A small image classifier, trained from scratch.
Data: 88335 training examples, 7.4 epochs.
Rows from block 2, named by matrix and row number. Rows with one number belong to one neuron. Each number is 128 + 24 x the weight over the matrix's rms, rounded and kept within 0 to 255. All counts start at 0. Numbers have three digits each.
# fc1: MLP up (model.blocks.2.mlp.fc1.weight, 1536x384), inputs 0-95
# fc2: MLP down (model.blocks.2.mlp.fc2.weight, 384x1536, transposed), outputs 0-95
fc1.1032:104152139178149130110142141145132124145112119140127103144123087133147126111130123144123133115140119121093131143123124142146162096149104105098096115116119107149120119156101111128129115136100106096152138139138135118140106140153144150096136144130130124148139127137148150122157107094143118119
fc1.1033:139115153120168131149158139114136098124143095167132140138087082138112141112088114079117153127102110140141101134125127108131121116129120094099136127091123157129167147120085133126108167117128130107125125146145102143124105152141126126134080108142147125137142130119126103150135120125099140135
fc1.1034:078122134111118133146101162137157131108137100116141138158181164130133119164118140152161074129132113101106118121121126138097162110110113125152148142099084130146104121102112164134113080140125121130114155123130128155110159164152130095153090198153121154118129080159125148137161162104110107115
fc1.1035:123113140100115138128129109101138121126124133112100100121127105117125129134123127090116117161138149123139131102133113127135147125112101142139124139119114132124113150155157123088132139113107147126154149143140167128164132125101095105157114160122111117131138097150151139114121117143138137098
fc1.1036:144131126176163096117115122100146129122115123165146173170130141066090147117095152156100122110160175145158138144140142117114153130150103140183109148161141124106130137153138121122138142135134090183111131074109112086101140161129145132217080121145139116084111134128094171164132114102153137093
fc1.1037:139143128103115101123102113124137126128126123122103140142103099112110128163130159141099107132117105121179151136106099122119127072092150135139179160177124161128132141134111127134109118141155123098136154152142106135198129143125100102158156121150154088152119166138094117113088125152101105103
fc1.1038:117121133153174167119158109143103111125101106158090134106158064138095128105136152132128138126117130150096129142121134131142144129161115127127136143094129102143096137137143158143138099127111105118145153107104155117126150127122111147097122130119126151088163169107101128148101137111131135123
fc1.1039:085138149151114169123165124123114117121129149127097161151063131139109146152096092116143146096144079083118117161171098188131150142093170143143098110100175130141112163114111127142136166113152139146114156070074127162145162105155061152158134117136134155178098138136163150091112062144105133141
fc1.1040:100125097107115127131104125154110124151124150159137140136127098145133114122160139141131126118159119104095153127128138103143121152139177140146153106101145123115107133108111104111162120109104127108132121151113108158135164155103126134123146150141101152141146119133118144133105118106174099133
fc1.1041:173138132119114126145138133129151140094125139078135107137098151114098106104159158145126129153156080102137108127115155115118106143146117112100144111132132113115148135172117118136127168141085146090133137179129142160133144145168135113119178137140123146141140177122153110104104103155174131137
fc1.1042:166145127138093154109106061119187161159123195180105116101133147165129116123093187111194145158065121077106142134136113121087162143144110100138194160097133153161138111124113158121127108142160115059185092095109121110111135090143153107165123180162122100062118136086116082161118083116131110130
fc1.1043:134140056160096093139129121155122186105101170128147072121128149173179125132132169130086131143121120122128172125192167130150116135181113114123141105117126161129136136164130144120110125168192137101133151108132130164152113120077114178108127090126099120104092146104140128146135112123153135076
fc1.1044:126112187112124130138146133133134142141121154122072133168149165125168100113154161125108109147123140095137091159123074088128101110089163138118134145176090092112139121133095097123155162123105119097166137078080113106135160157122093170116126153165126115137127103138095152128101099143147103154
fc1.1045:155149142130130131136100153123131142115116114166133154132131127118128130153122125157102119096096118135127136109136158109118095136163094143101169156146119109132142131099120135116139150123138157102152119118118174160122146097124160111124109167123118142119115090120101160105123152104137140143
fc1.1046:120105177117127172113145111156104165186097090133117117122123088147130145129158123165158126142114133109154111098120122046134121117133142134139110101113184091072133137120151144148174107145165122104117157143083117128103102104136080111129096102115148050119159151124112124137135136151124106121
fc1.1047:116130112111139148139096120159111179157105141123169160106077118139147144116169137144143146113129163125137147112155169123099117178164080095099119098124115128152119170110069132161114132140143099069139144150151122154167119106109138128118149128155112144115129175117141103129154168145104147116
fc1.1048:063117145143154086173148103119097111153178101130074120176119082080106116134096170121116139122132147128115130106133116142154166104114085113126127135110107078094139162126152125122121125149128138142097135118083145136137149117086103153193146144161088154125153116155137119137127121130078146159
fc1.1049:165142115094162150122119131153123146127104112130124135131125124115137136143138132163122115128094145136102114105124146154115124134127142143098121130117148118104111128142133123151116092164150136111108126163155147154143121140126111093141131125164161136099145156121128099160122150112136131155
fc1.1050:089114099127120154099103114107165118071097107170135115136097142065111089131143106152110148143143145150151135120172134139139133187143117105127125125101115165118168164112063157091107147170119115127142182081163164117154139155138119120115185137148097137113093143120163124118113152143144092130
fc1.1051:086151110132157126102126157126120144136101119140103111125105081155107110120146145125124160149124121131126181147145113119131150137092142124121166130128149169183131123115143130150130095135103115136099132106124118126137099077155116096113150147110154115129143093142130126108114160099101153172
fc1.1052:113114152089058133111111145125115146104145115123106126152111106125109121120138089097179083134136130128094123147142199175098068143150113133136132118134111115141127126131131150147155118153152158126155104138146152153142141125128146110107086126125127162142090123175151132145162176091074124125
fc1.1053:118130165151099150133135098125131096158162169130153136131128113152100158099186130065120096138129122111161114139133135132096129121156102134119115121129100141105173137138101134140128097120094128131121106083129111097121102064107152150150085119109129136132155067087140140079164096144125092137
fc1.1054:137164163167121107122173154133156164151172155110160141191121156147101083082138166115133134113096137106126087097120116135132131174144135111173111096144116123113158132094111144154102143112115153094105127111158093143144135138103100159122157106160107163126127110172123175100084115174124104093
fc1.1055:124114111122152145106119135152075147144096132160106138123109138102152118110161095144142134114120138128114133117138181160109112112121133094136141118143148125143118144121100122125101121157133115125151158136130132142110088102100138133143156115144156116129146131119136134113147121135147122099
fc1.1056:102123142111137127143127156113125132148139142156136103134144120129140130111149092152145147155126135132112182103142108130105088145163129144126137150123120114146145110123104102093133132119129142123126110153127139158125134092117112105109134110139137089123150128110132127134104155123137150148
fc1.1057:124160155115137115126122135112117110123131129103148112096172106151157127104133129112116110119135066101097082129149119115146093154099161143127119117100162122171093149116140143151109194108146138107110136133146163110130145141118133084142069094091149156128153131145132159157120178107124125161
fc1.1058:132123138151115111098128146119145170117154149157119144108112077157138109089126132132119147115127128093104132137129143096108123108118119109135140122147102107104138123093139103129109118145137141140137138149116158119141141121142160119124134182168145117138124145123126126108148121114131160145
fc1.1059:140108128126141099126086143145103133117144158133130157165130136129099111142124145132096098140124125147169133151134123122127159088099092144210082170124099072129136151113183144097147132122129124123078161083127082106135167128096137149168101120156163108169131121142107183138147095091132113179
fc1.1060:142143153091131115138154145116081142101122125090136156150125102140137138130081120124144127134103122164125104097155134124119082150092129134103204115125087189125132129143088123129119122150158100120123166155139127169147105160159137104125122163148124163141116150147164158111053134159155093195
fc1.1061:132130076128175146123133125111114118111123094116032116082104160106122144099127119125120130153140129123113114091126135130110093145158084146129116157076134145203133125134126163116124155087114149140168128168099112130116167158146140149144150150131108144074153096126129093095117141107148151167
fc1.1062:159112123150203084076101155132106134122132210179150109119160135096138163128144105158152154154190122176149147073108166124150112165166199086139085138145086143100097150105167143138101112109153126089119132203126113080118152160154110152104152126129137162160116122116097097173166191140099146145
fc1.1063:163145129113141211133159102177120116119112151121153181073157142119133146170131132082145115157178086069149118144131119144145110131143151172120117183192129125161160069144131102112099153084159153140067108146112160151107149143139122112110107133110140178136113116195141096109165152099101125151
fc1.1064:137145126128105128137130136110129136118124141126119123136140095121109122115104160097125125132109105140125125111147129121131116149145101143122151113112173162131111117130149141148129128105140140119146130138117164135111109129114113116138143145119120153125129123152130110119130117156143134166
fc1.1065:158169128160123165108063115083136124082142077131122105137160153160125141152094106155077060092129169132109158076163079154126126087135104128124117115078156121096085140134110113096100179142172108093119119162172119082118072147111129146114158120072145034084100158128137090159136132100153122130
fc1.1066:102178138120113135129119130138152169165107092154128091154134101170124135134106123172110119123105157121105167127126157132121123137111086124073121106129153144131155115116092113137152130148121112105141145115106151151130131089144129126112136093167156101134107099117127136137108174131090116154
fc1.1067:130134122128134138103114092154121112116112147107103136148139137128115101142132145125106112144155096102109137165124127133117128095127126124160125154155116128140123122131098108127157134151125114140151152107131139137113150132154118156154133138134124140134137140140131124146136123119146149135
fc1.1068:146118149136151129110112118150138147107142133154133132108109115135130135120110112156128123126149123136151132140124133126129149110128164108136133147136115122122132138141150106129122107128084152141138115135158098119126140155103144110143140129129110135149136142115125158139104121143138116112
fc1.1069:137158134111134117134135126113160113147156129076139119145129086118162123167096110131105069151121156137107121110110108137125091140122124145107133131121155168083149143119147148135151108082105102157167126152120131140173157164098113108094145145107112151159123092117093124101104087138149071138
fc1.1070:131132143146145160121126129142122129153124121133107119133144141105114135124115118140097134149117107118119097172129132152135138112113132124146129145125137158153122143130129125105132116149120124109141130134134122128124135124091130120128109156153124136133135147119102107139118116115159123160
fc1.1071:087105151153109191114113111143091139104152167185112169086087162117108144161116088119131136104131126115102182144159151164086107163111152090119141138106127142120126105147122130117130168132191163083065096135078133090129110124104139180146149145080139104126134110092149096110181136147099104156
fc1.1072:119100111124135114133115100115126111128091140138109162113183158063124082145184131134152122181157098115084139133076081109144128089116129138185062170148093067088142081140169112119109093125153091154163122078086086153126141169119150151171139128160140144166136102164081144151150093096116132127
fc1.1073:086083112100132183138137133136153100116193127112209153109128132167088152081120090059152102098117143120127156148150126151122119149123119132105122098098138155147063161089091164156136129182096174137135112105112154129132131113168129146078142130093153139094123160108157095127167142115116135094
fc1.1074:192120065109119137104149133124106095113112109115129165101109144117139116134129114116146089106160119110128116113116133147110095138078194169106150132070124162167150150091089140172150160146084123110102137119171155115136100092105123125098137117108096180085136132133121086128136063156186113135
fc1.1075:134124115093117110145129130101133138125158085140089129160128168134130076143162139132200101153137104104110144096061136176149088147161097128098180140137114127098097151061174107094106120159111128111121119126154131176163131132147068158125125152161084150145136140152133089109109141156082131147
fc1.1076:150106149173114127125128187113133148071138117156127087150127159110105113128141091146153133144151085114122122153136127146133120121142136093138109134148116165148130160126126105124120128112142091137150133154078146156160157152117119137148139116076127098135118071165142108117136110085138122110
fc1.1077:127158165108116136128118108152116141171121106136113118154147076127118139118105120112093136124123158127125144100165130132108135153104100139168098128127159146124147146112117108088117147122091100113136120148147146144141125140144147139168107132131119133109142125121142122120133073093109154089
fc1.1078:133130139104148137137126155133100131110137131096148123138136134165112142134097128131110163097069130172128138113124135129111121166107111103110145140151131131139146119131147144126137143123155123138164109108126109123111112109155109128098121106115145151156104140131151159107170111168119131129
fc1.1079:080119058077112127137157142136128137093174155138115117097086132156174179098088117092113204141089133196127069138146135135159150142142148115141123142144094129129130140137147172119134122121154121121182149129069165134122138098136131128101121153083132116150126176100139120109196142114095149121
fc1.1080:122127149128127147106118139123167140137115144133100115139132127157140162118138134097126166152120113096157153090121163128119126129133062113150134143128139122142136110139123104159142157147134145103152146157129160170117156123135144100138121133182118128085161100103076111163061108113111103121
fc1.1081:151080172173111154120097113156127037138117197151137138108118139143127099110107078118173122126082153105139154095178121152033108129120119130125063146108149115118162109126127095122174136155128110118111133104111171076185140113111095173110134129134095081056166095091158134140099128151144095120
fc1.1082:144138084109130127149120136092080143112147089142157125122112133147139121149125109117157125129131137160161114104100157134123105114126114138152134106079114111137127134140115145139155130169130115085120156135142173126112107149106117074120117142148156129123126109127135104097148112159157118148
fc1.1083:136140133132124124127136146130128137150145112158152150128117097107168100146145083131110158146111112101153113140108128134113153134159167123131142118114113139139151142136112108116111132119094087133138110133136150151135127140105157120089125157112110128133122144111102118101125163114146130105
fc1.1084:144158074158113135096119100116138066157134088147087115133177174086111104163164137159127119119132118159125114139145140108094095170161107181144063114094123128034186110117154167116136086119164088164091063121175105083128116163134143121106129090093130087127144128143132072143179142083099117126
fc1.1085:105130107143156170113149169121130157117122154147147143102110154132142135102132084138158094129099140138133085135125171140116118128145100147123136101108127136136149131154089119178141121109153117112138127134133158144154104135143149140112105150153098119109103106116141082091149164094119144163
fc1.1086:123106130133143125158130114092094132124145155121133123120109091129089157132155127116133115119130132128156138119148128087132129137135135128080129139131115121133141139112129135133142142104121124127121126140136155145138111118149117129146149087168110152106116137099131142132100124138119113122
fc1.1087:106159128108127129131106084138107158089137104110079172151134155063100096128165175149145110167168148103128108141101122114096110088120139141148096125155129099140111083136143130105147139103159149138119119113150147151113124147125123165199150140134152145126130108147101130137122112139133092080
fc1.1088:204104122112075089118074110142100101098076081078128106128135135117094136134118117140125153106123138160107161094108119107143127120143104096132143118135059162128146135124144129072155145157101085138092116109106182129162172174161117120190156151176106095142152114139154125110136116128155150115
fc1.1089:150132170112089096155110102123104106153095135112096135133168164121106100109152173127117132134099126105128100147128096126101151110119123104165109137079147093112141129138140111107159154117123089147140115076096094122132141106135125148201149125154107110132110092104118170123107130105121090079
fc1.1090:130173089090145055137150138147138116123108150127133188156112154087158133120142142137134142129099129137136132099101131151152149119162169144097062148145149097078169160093207130158096142134190099090164126176115084146130128163088153137145118147137146151119119135125141172105139163126087115115
fc1.1091:122161167148153135126147142107105107109097172101142140144137118118099141142119141134143120134112147133139134114133111104089119112108123127127133091103113156149105133156104130134130135136102094138142111103143129136133121124124121114122150145140117121123115144138106124150110105137150119099
fc1.1092:172126100127170114092143109167130140080118164131110100128113205114110143129099084159107112087139141107152154109142148102120134109135144137132116145131106106108109123114137115112145178123176121113103104124080157108096133130148121110153151140125168103072057133150172136122120190105157140172
fc1.1093:166118083108142152128130099085086171138157126105099146117099162159122167119131115174090151140135109148129107155126157136173104116174124103119105110058111130091124119171138167143110081192140117122101085148142136098124128111124113153119161114098143089098166128131113147146131170146095137108
fc1.1094:164116096089133090103085136145084144167134121154123128157171193129118132052130121169122101097128093133115152138136088149150117160120127143151139139111137123079112146115141146143140101095146148100095084149149071107083117182117120132125120124098128077134164131109130145113157169154105127137
fc1.1095:112169124145104111178156128087081077134100116095143104141108075125136123138080118135145146145100150158135150105137114123098130117095154141107141123133142124147155081092135118137140115126116110087113128140126112143122150143121145126115137114113113147092109155148134136159136142163160143154
fc1.1096:114128110145138107138106129148094135144165118100164138114104153106131108109158161121128135114145126133129098127116109123121103138103106099141101148124138165129083120092100160099126119141158115143107151094105114131134132116130143135136136157108161158139134117152112096130118120145158121113
fc1.1097:102139102078117095104119121134137206133131076123141083146155154159135152073114116146155099120120137118105111131161116136153089130123154088127160099099142124125098125100132152147119141114121118115142125120162138113139086127107161101117152155093082101150148145116109140107106172116133091153
fc1.1098:119117219162122171129106094148112115121132111129111152121154157147150078127160186145129113142140111103156102123103118085099136140104136144115076168137092130145169142091109098098180136109078162154117136130151119098140162114152119149127133169127131123136112144137127143109166102126132112131
fc1.1099:143111152146098107151064119125083125116143117096134112131128198087109103122136127125129045120094152142123144131129074132076149109104127111104101134176167101121115135108119105106135136100098101123180148088142166133143135124162116126152150137110141113115111157146142126107099136119108124132
fc2.1032:133169123109126115112108131134116144134111123183133095127133026120126104116132120106130146126140125131105120120129124128116124123132137130119255145125116137120112123149062119167132114123034140112140126126151136126131124115133123109150126127134131124144124100133122136126120112130116145124
fc2.1033:143174130123146113118111136111144127132109114170148122161112042123142084111125124130120143147134122122139131124142114134115128137124133141141255145138123140144136121107064107183094123129046120130136106098156118113121123125143135131151120132136129104133110109140135126126120123112108120143
fc2.1034:155140122131137133109144097106129120122120153151117101137122043135124116129152150097135150142115141111136145133134097119129091137151136124123221151172127119124126139104099118150113113099104125113146152138122136104125096079147104117136118109147127133141104092142122138126094104143119140139
fc2.1035:145148136135118147126104138136137145116108143180146102116116023145142093117112154098137136138142104121131151115114139138133130122139144138140249125105139107120136142117084106168121116113068101126141134124175145141137137123114129103153121126120136119114111129107119101131114114135109136122
fc2.1036:147085158093111144126150128137136131131137122087115123108149215094138172147131129117123149133123128143112157132096124144175148146133095135127000122117134144127146143113207124107137136117208133122130103160099123119168122126137136138098118142152119137123123160133154154127135130156134129141
fc2.1037:126102143124105139132118131089124122140144158135108131077155074153125138145115149123129134113143143125111132143120129135120161109132124131116156105129127145131140143133132122137135119137129138149135151094092150132116125133140151131128116126156123158108105105139114104147106142124131124142
fc2.1038:124160146135147134125130114131107131122109134167126108150104018121133104112105155094107110138144127111114139117130115138137103122113131124122228137126114112119129127151068115170108145122061109119140108114163126128105111103108136110140112125148147120116109131122123136143110119113134126131
fc2.1039:146146119140160085113091140151133136116145126120162111087176111129132135130154122154119110125131126160120128151153157149141101116150131135141154142127091124124151125146123133150136108147120134151121147143132112090093138126108164125148158141129132108111148113140125091155112148113128120120
fc2.1040:136149140141110124123125119109134132123108141173122098145132018131142091131139147129132126116141115123133127139135143118107127134138148133129253146150133114130127133129058135162118124125029136136151118143185122149111115114114129139152125110106114132144143119133138136118117141120119140148
fc2.1041:120136130124115146113113135093118121137104153141149134129122070145136134115132148136143129131121130147121123120139102112118134094119131154120167150127120136151130135125118109159108094138126127159124114103166137129154115156116133101118099149150135127087119120143103131108137115121127129114
fc2.1042:096133134155146115130155122130116138136142134183174091144118053131123068135114104139143148094137126100074121173112154133145134137117117164144234127144134134138125114112119141169100134161076127131125163130137134140163151126144161127145152113158150082131116134138141120105142117158123146090
fc2.1043:136098146119112147095112136110118123148139130115137159132106132121080156157140122125131137145162169096130126142130111090110125157133110093142124100134138136182127125095118117110133117110102133127127119124127125162100103132152154136140104144119143170091088125135104149108127120136123125142
fc2.1044:140122109122159110138134153146120130136135116078108135111143255156104156136125125182129123115091104127130130114135166152158129123146121143135000109123147137134126150117233135060160142127228149142097122131098105116140139135172152096118149107137144100134126146154162127117130154131157115110
fc2.1045:129135110106114128091111131141102114152118128160142125164109033157119109153120133106130133126137138137138111146120128124126111141127162135159233124119124109148135120132093126148112124125050109137127126130153127138115116118124154123143138107131118113151115103135125121146116142133102112116
fc2.1046:122108120123150115139125145127141115127154138092139131122105255162128178123114125141135142102115124119108126135143164139140120125120128142129000128118120138135099126132222108044159135143239168149126146154101120128128145117146136137114152124105113123137133167132145115133139139112129111103
fc2.1047:129159131124107134126118095117106119114132136177119103139111031116127082118125134104126151137147129124133128135150138157125124122122125129108228155132123115124128129129068114166130121134057107124114135123179121131097117128109126120130128128108127132129109108148123125148117145109132118146
fc2.1048:171084139128142125153140144135120142138098114083137137104131213150113168139114150164118118143065108121145154114099120147154137157117131125121000123119141132133123127111233120128119129148200139098119115138086131132133113138157114109097118130113138124112140124148164137153138132135153125101
fc2.1049:129143125128122131130114092142112131137114121145138119131121043147155092137106119121138141139123128125118128144126126134097148126109114137145240136129115119121126114115084121167124140139050128135107118127168144137097131143123146139116136115146137123137116124153121131144138138132126122125
fc2.1050:162130113123132138124135150116126137154132151113096103153127093173132128140131150091137132141139125118138117102116132088111134102137109119135179125103123127175120119122128131167114125123093128143110113119156135130096107139112126116133101153126146120086117107161109158141109111109133138136
fc2.1051:135173097134127098142132107096125122146118169146134136138131115154120121137133114108132136128120113098144151138137135131120120101123149139139172121155150116118111111132099108123144138124080129140141124152152141133091114126135159149159128139144128129116115144148109130161127121122128122151
fc2.1052:090141120139189119157138140135152128138140138142105103135141136111110129108158124139157135126148138148151105102132110108131166126121165165141151124132104145125112118111130124097147138109169138137104144117116113129125120143143132155138155118110105120124160106113127105134085155159141121115
fc2.1053:152095149103137113118117151155149106116126135091111134082146227113136170139137111130131103134089107146136110154128142136142108133113142138160014141122137117116108130131202130064179156127223158128124129153064122102178153138143175138122169148152100100137138171142132131111123151154113134121
fc2.1054:123132126112100146131111100118135137113107154166140143150094050151120107137128119118133153137136120135130117132142147111132131126123138104122234156137113121116137124118090128156128112127079134136128108125161128157119136128137113136130098113123127104120115112116116119125139117108137147118
fc2.1055:144147139130124115122132141121120122132116123157133131162139034137147082132116140126145144130125101120135129134135122131102144118140113123118255141147114133109125145114057145187101117122030098118118111118153133125105119134131146131121130139132137119126118117116118131132146111128108120133
fc2.1056:137137123139141136113117116129101134111122120161144109144128003113141083148125132124136118138144111116114115127114140124109152135134117144130255128154122114133109128126063111181124133110020117116138139130134106134133108122127120131143133143134118138112120114141111122125127138133118122111
fc2.1057:084139108138118150163114132153119109124155144117111168144102183123073141170122137136152127135139147106149157112132097149128153113133127145121065134126119120133136113143168129085142127115164131131135143143054125156131124141170130178162132151144127142101145136094132131118123101129127104145
fc2.1058:140159121124114126105111098117123149140125140150129136141125051143147090141112145127146135125120119125119123131154139114118140114117119136120255138160116100122141116108058108169101108121054125128147125134169151124124135111133120143125135118111131109145141124135111118130141127132116136113
fc2.1059:149085146106113141137123138138134146121095105075112140121130221127145152145125132167114150105099152118120128121086132138141143127132112140135035131136154150143134167091178091130129125136184125123117112120111129107152105123143113120104112123152128126122133148130134159134146115171133120099
fc2.1060:092117113144146110108116134115143150127132103157133120147088094113114086129141106131127144111143106115125124135113132149150104110140127132164158133151141135117133163112091098137155123107111126158111141132142128136097140115126154133152140108126127085120102121149130135128143120146138108146
fc2.1061:134136115152119112108145135125096119150104154152150098127128126131146116118128134096133150120142113126124115128140130107145129105133143102139160137119146115101148110131090119143125105130125125120110159126181125134095073142149144131138110138135152128119132112139111121119123110139143135118
fc2.1062:121109128103112143166149146148143149108148107072141136085132249143115174142120119168130144126139140134121127145147141163143138112139116127131000111117131136124129112112191129098149132115232155134121129135094132118146138125118116121134130133128120124111127152117151130123122122125128122116
fc2.1063:135093146134129146154154163124131152130155144066109180084157232115103170114150141143153110118140124128129140145121143141140145137132104111122000094122149140136116121125204120064165145129221134108145119123095134101147146131113112160125123136129151131148115159107122131137124136129121141120
fc2.1064:137151143155143139121108110098116125116123125181128132141139028133155098125109148107117140131157141094109141114113122117124121124141120117111248141133133124138121124114045114161108138108023116132134127102165125131107129127128139133125125126136140117141119100116134114151127139135115122126
fc2.1065:145100142144130145125156140123131149142133129074126133128130255133122185133110137137135115109132117122132144125107127124162126144151097126149000103123146144145133127156182151082125113117238158127117134122080139131134163121128110121122125141143139151126132123111136147126140131128135140133
fc2.1066:136148115121130114102108128108089102104128135164129147127109036108117103134132126101124144127114138126144100126150136129120102132116128129140223159135123127121116102120083112165113137105044140119119117137136118150113112120136136128146145141150132134124120110142116125125132116119122130116
fc2.1067:120138128114145137130134098115101119122126113161128107127119028136137096117119130131110133132146126121100120118144148119100145107112151138120250147144134129141143127122071135152128120124048110133147148100159147153123134126122125136141137124138126140128129113127102121151113146127118155141
fc2.1068:144151137146128141116137132127125146121137122165139126142126027141146084121110147128127134137135129107131123135140121121109140114113135132135255122116109140137135134129082122156115133118032112115142128118159116118102123105125137107135105150138146143126138115117141106137109131132139126133
fc2.1069:133091113122090157144131121118089146128126109102117116106128181093125172136124154123149137111144111126115128148111108094137144129122102107150080117131168125157101117149126126140105122106162127114107121096096125144122131123124108094129117125135142124099163107095120149122141137141133150101
fc2.1070:139135130123143138106118121133130127115133128165138104130127030122151087114102154118106124140135116135124138150136138131110124134118118127130255135137102119119124131136068114190106123112055133135124140100164123134118116108111144112148098144132126119140124098137110130114120108110124139137
fc2.1071:130092116150163147150163131167138114124134142087152142112129255154120152130159133144130116130142118143148104129121156113134112159142113154158000109112122121132126112127197142058158126124253141166115143143086103118164141122134118125108157102117131121125140150149142141140131143134133096129
fc2.1072:144105141140131143122149147147138137133152139064140155112150255129130188145125141166132143119105151140134127138105142126142125156150131124136000124137143131138131140132220139103155132152235129144119126152092139096149140119124111109122137111152135145123113159154125118124135133141123118108
fc2.1073:092137129097170111142148135170129100150110120113129134102155224116138155133145095162132104108129102153128115117127125125149111140145141159121036131133122095110111113149201106084167137117218146167124145170078098119146165139154174133128168130158121088131148151129130119115125145149136112122
fc2.1074:110160146131121141120102130128133141121128140100083123124161101136155164159136156136169127144162119132139118131103113129150143096144110115124135135151141125111116138135129127123109133113126118132136137110123124175122124164140106081135144155132131119112114105112107116115112139124153105125
fc2.1075:129129101147151098120122149152110134132105140133135110132110092119141134131121134128117144114117125146109149136151118104130118106169155121156152140116125110144158100144125153181102127101111117131112139145113129134117127132124145106150106140116144094116114109134132134130135096118135138074
fc2.1076:134111140103146112148128119166144133137101122105121110099147160120136169131084145127139124127100111136124116105123123145138166128114146155150062142106137119123154129118180121134119123112170127135114097119121126118130128117127114129141095135152112100088123112116132126155150135148134123108
fc2.1077:127167122145114111120121127112107112119116147175134136134126031131122112110145146116130120139143123108120117119148122140124138110125121123142228137125150141125140110123069121182111121101042107133143124114145116130124110112128143110158138140111135124122112124113111137115133130123135146132
fc2.1078:099180099138150090133109105128108113133139110161137133149128058113130081122144092115153095129146125135132119138109134150142103124117135136134207125161114147127145129127105113117110104114042117110103123120153109142127131114152176134132165141123135113153138119137128117154130128142117121136
fc2.1079:120107118117143118153128146151122120127152112073121154117130225142086158134138131166129115106136136125121138127141159151139126148132139136135000118129141138120144136142179113065176140137216166130095123129085096111149134165145133144127162109134136123103152127117111130121102150154121104111
fc2.1080:109139123126142121110131103123102146134126111144114109144123046149131094134117140109123133122153119132125108138122123122090129138129149135111253139143100116104142112119091122155115137123050131152138129113165122128115140124134144127133116114114135135149138113117107126113145110131133125118
fc2.1081:117118138129156140162168180157122139125132112079123132114137255154122170129113112131113126130116112151145118117120127113159118124123124132154000122117113148125100135126221147056127146113214130144115151135084128120147131126133152105113141127121138129128136158145115129134127130123123115142
fc2.1082:137161116118137136124133110132122127127121118150144111153142045134120096128134123096116138115143133124117122121124131141117124104121122127109255150129147129127108114109070143191123142111030134114148128109174139154110115125136144102135131136142123136126131129135109138135134104152122153135
fc2.1083:130165139138130142101117100110117117125110144150129127155108010121148106150104151116127113121133113139110115124114130132117117125137122122117240150136134138125105137128066146184119114117028113128146146099166144133142128105128155113135132130112131107121139097131136136134133131131105114139
fc2.1084:138084127108150113158141142153147138117130138089140132102153251140111174118137146137142117147113128143117120109118145149148140149144125110127000130134128140144114156131197127066153154135255141137126120143093139119142148126134124125110145116135148158120135146111139160144130126141132135108
fc2.1085:117172135140126134122113123097099127141123146152140134167127033136150104133147148103115136120168142130109120129129143132109145128123119111125253124123144108138129117129101127148132120128037105112136141114153123134138135127115130127143131127136141138140131126137105109124135118130125135152
fc2.1086:138167138119138116110107120133136126116114129148140096155107026149146098118120134127127119111150117125135121140130139117134111118131121142122249142146121117126113144111094143173124117137030115135118131139173116136102116134115105122113105119126126136122126098137134140134121111111126119135
fc2.1087:146103153126135132152138129143137154107132138099159153081154255136123180128141135156133131130109121131135131143110116147135148148130102117151000131121141117141132140143195129100128133133224119120123116128064116117163139120146143136092108137142138133129116147130126153127132128134143121122
fc2.1088:128110130120134123113149156113127139124114148089145129115135209115138171127151148136124114128136152106137136139107119133155113101093120131120019123135153141161110142120170134103118137101199128135128120129108129127132131140135101142130101141145145153094116117117104137106125146133126138125
fc2.1089:129084127121117132143146134144142119114148125092130137097126255136139178129135122137130100109119120146131120125117168140139147122132114125125000114114121154142102139126211130095149150145231159146109138144074117112137117142132124143111138112127147135142137139158120135128118117147120127130
fc2.1090:136098117122120140165114150114119146116134117076106146095154255121101151122145121134156122113143147112152119150119125158158117128104122131135000110118130149142150127138183124093166131120227136117113109128112152116117117141115103132117113116127128140143139149131134136119120145117138159125
fc2.1091:117158149129113150098101114121111116137116137169118123160127042104136098117140113113132119142130145109115128127117114135102115136129129139113237134154113126153121130124082114177120123119050108132137146131157122155130105132131135127152117135139133109144129113150122119131121130136124130133
fc2.1092:137081152118159142145114150156133120137141141065132131101155255121116176120124131146146135121130120139122128133150124131136123121116124129145000131145151147124137138119195144092148143140255148148110155120117133111158114140125105147109122135120116142122148142131140135136117124140117114106
fc2.1093:110100128136114106144140132140122103130130098096130148082145233117122160128128126159141113117117140112140132124116150139116125153115117115146000124121145126130115124139187143050151143133244128136129141123078112124153153135122141113128148114126135123133123155127132119114127120146145117119
fc2.1094:138108144116115152142145156131145118126129127081129136099128233150098178160151127139118125117124150114127158127142131125135121125128104105112000127138137126154117120146204115063165148121243156127125120122107138125139131100111115135092150108116146162137128157117107142128126151143114112113
fc2.1095:151165148137127139128155104105109117116121150165145124144132028154145093119130111092105138124138115108114143120111125122137128139134117110123247128127115138143126122120048109172130109126054116115143127139167139125129100112132123114146132109135110109121113119120116113119123121131132137122
fc2.1096:143143120120112132119131125132118107117138147159141104136122038107146117127138136098143151130113125149136140138131122140106115099148126114114234121150125123114137117119087146164130115132048127119148136137166153139114131137112149124144115142145133132141128103131127132146123124131130120137
fc2.1097:112098139141137120135134154136146140136109129087116165092133255127106167119154119164128120099104132135131142120120131153160145108123136129133000088132140116133101122145187123070173120131255151114129142160092132117117159123117129147109140135139133140141115154124137122122130152119143123108
fc2.1098:148096138112121107135158142132132142135113131081137166085152255131129193140117113151119107119123119125128109135129139136166111126133096141138000101120140130151117103140214149096134132127254129123122129155084143142137134125118120122127144109140121145108117126140133139144140122121136122098
fc2.1099:116094111151169117137146144145150123146140118122124130116128227143118135151137126158111140097097131144144127132113173136133116153135144152152000114122119149119105134119196133102136112122247137161084137166100097130130131131128115127100141125141108128121132142126123148135138129125142114143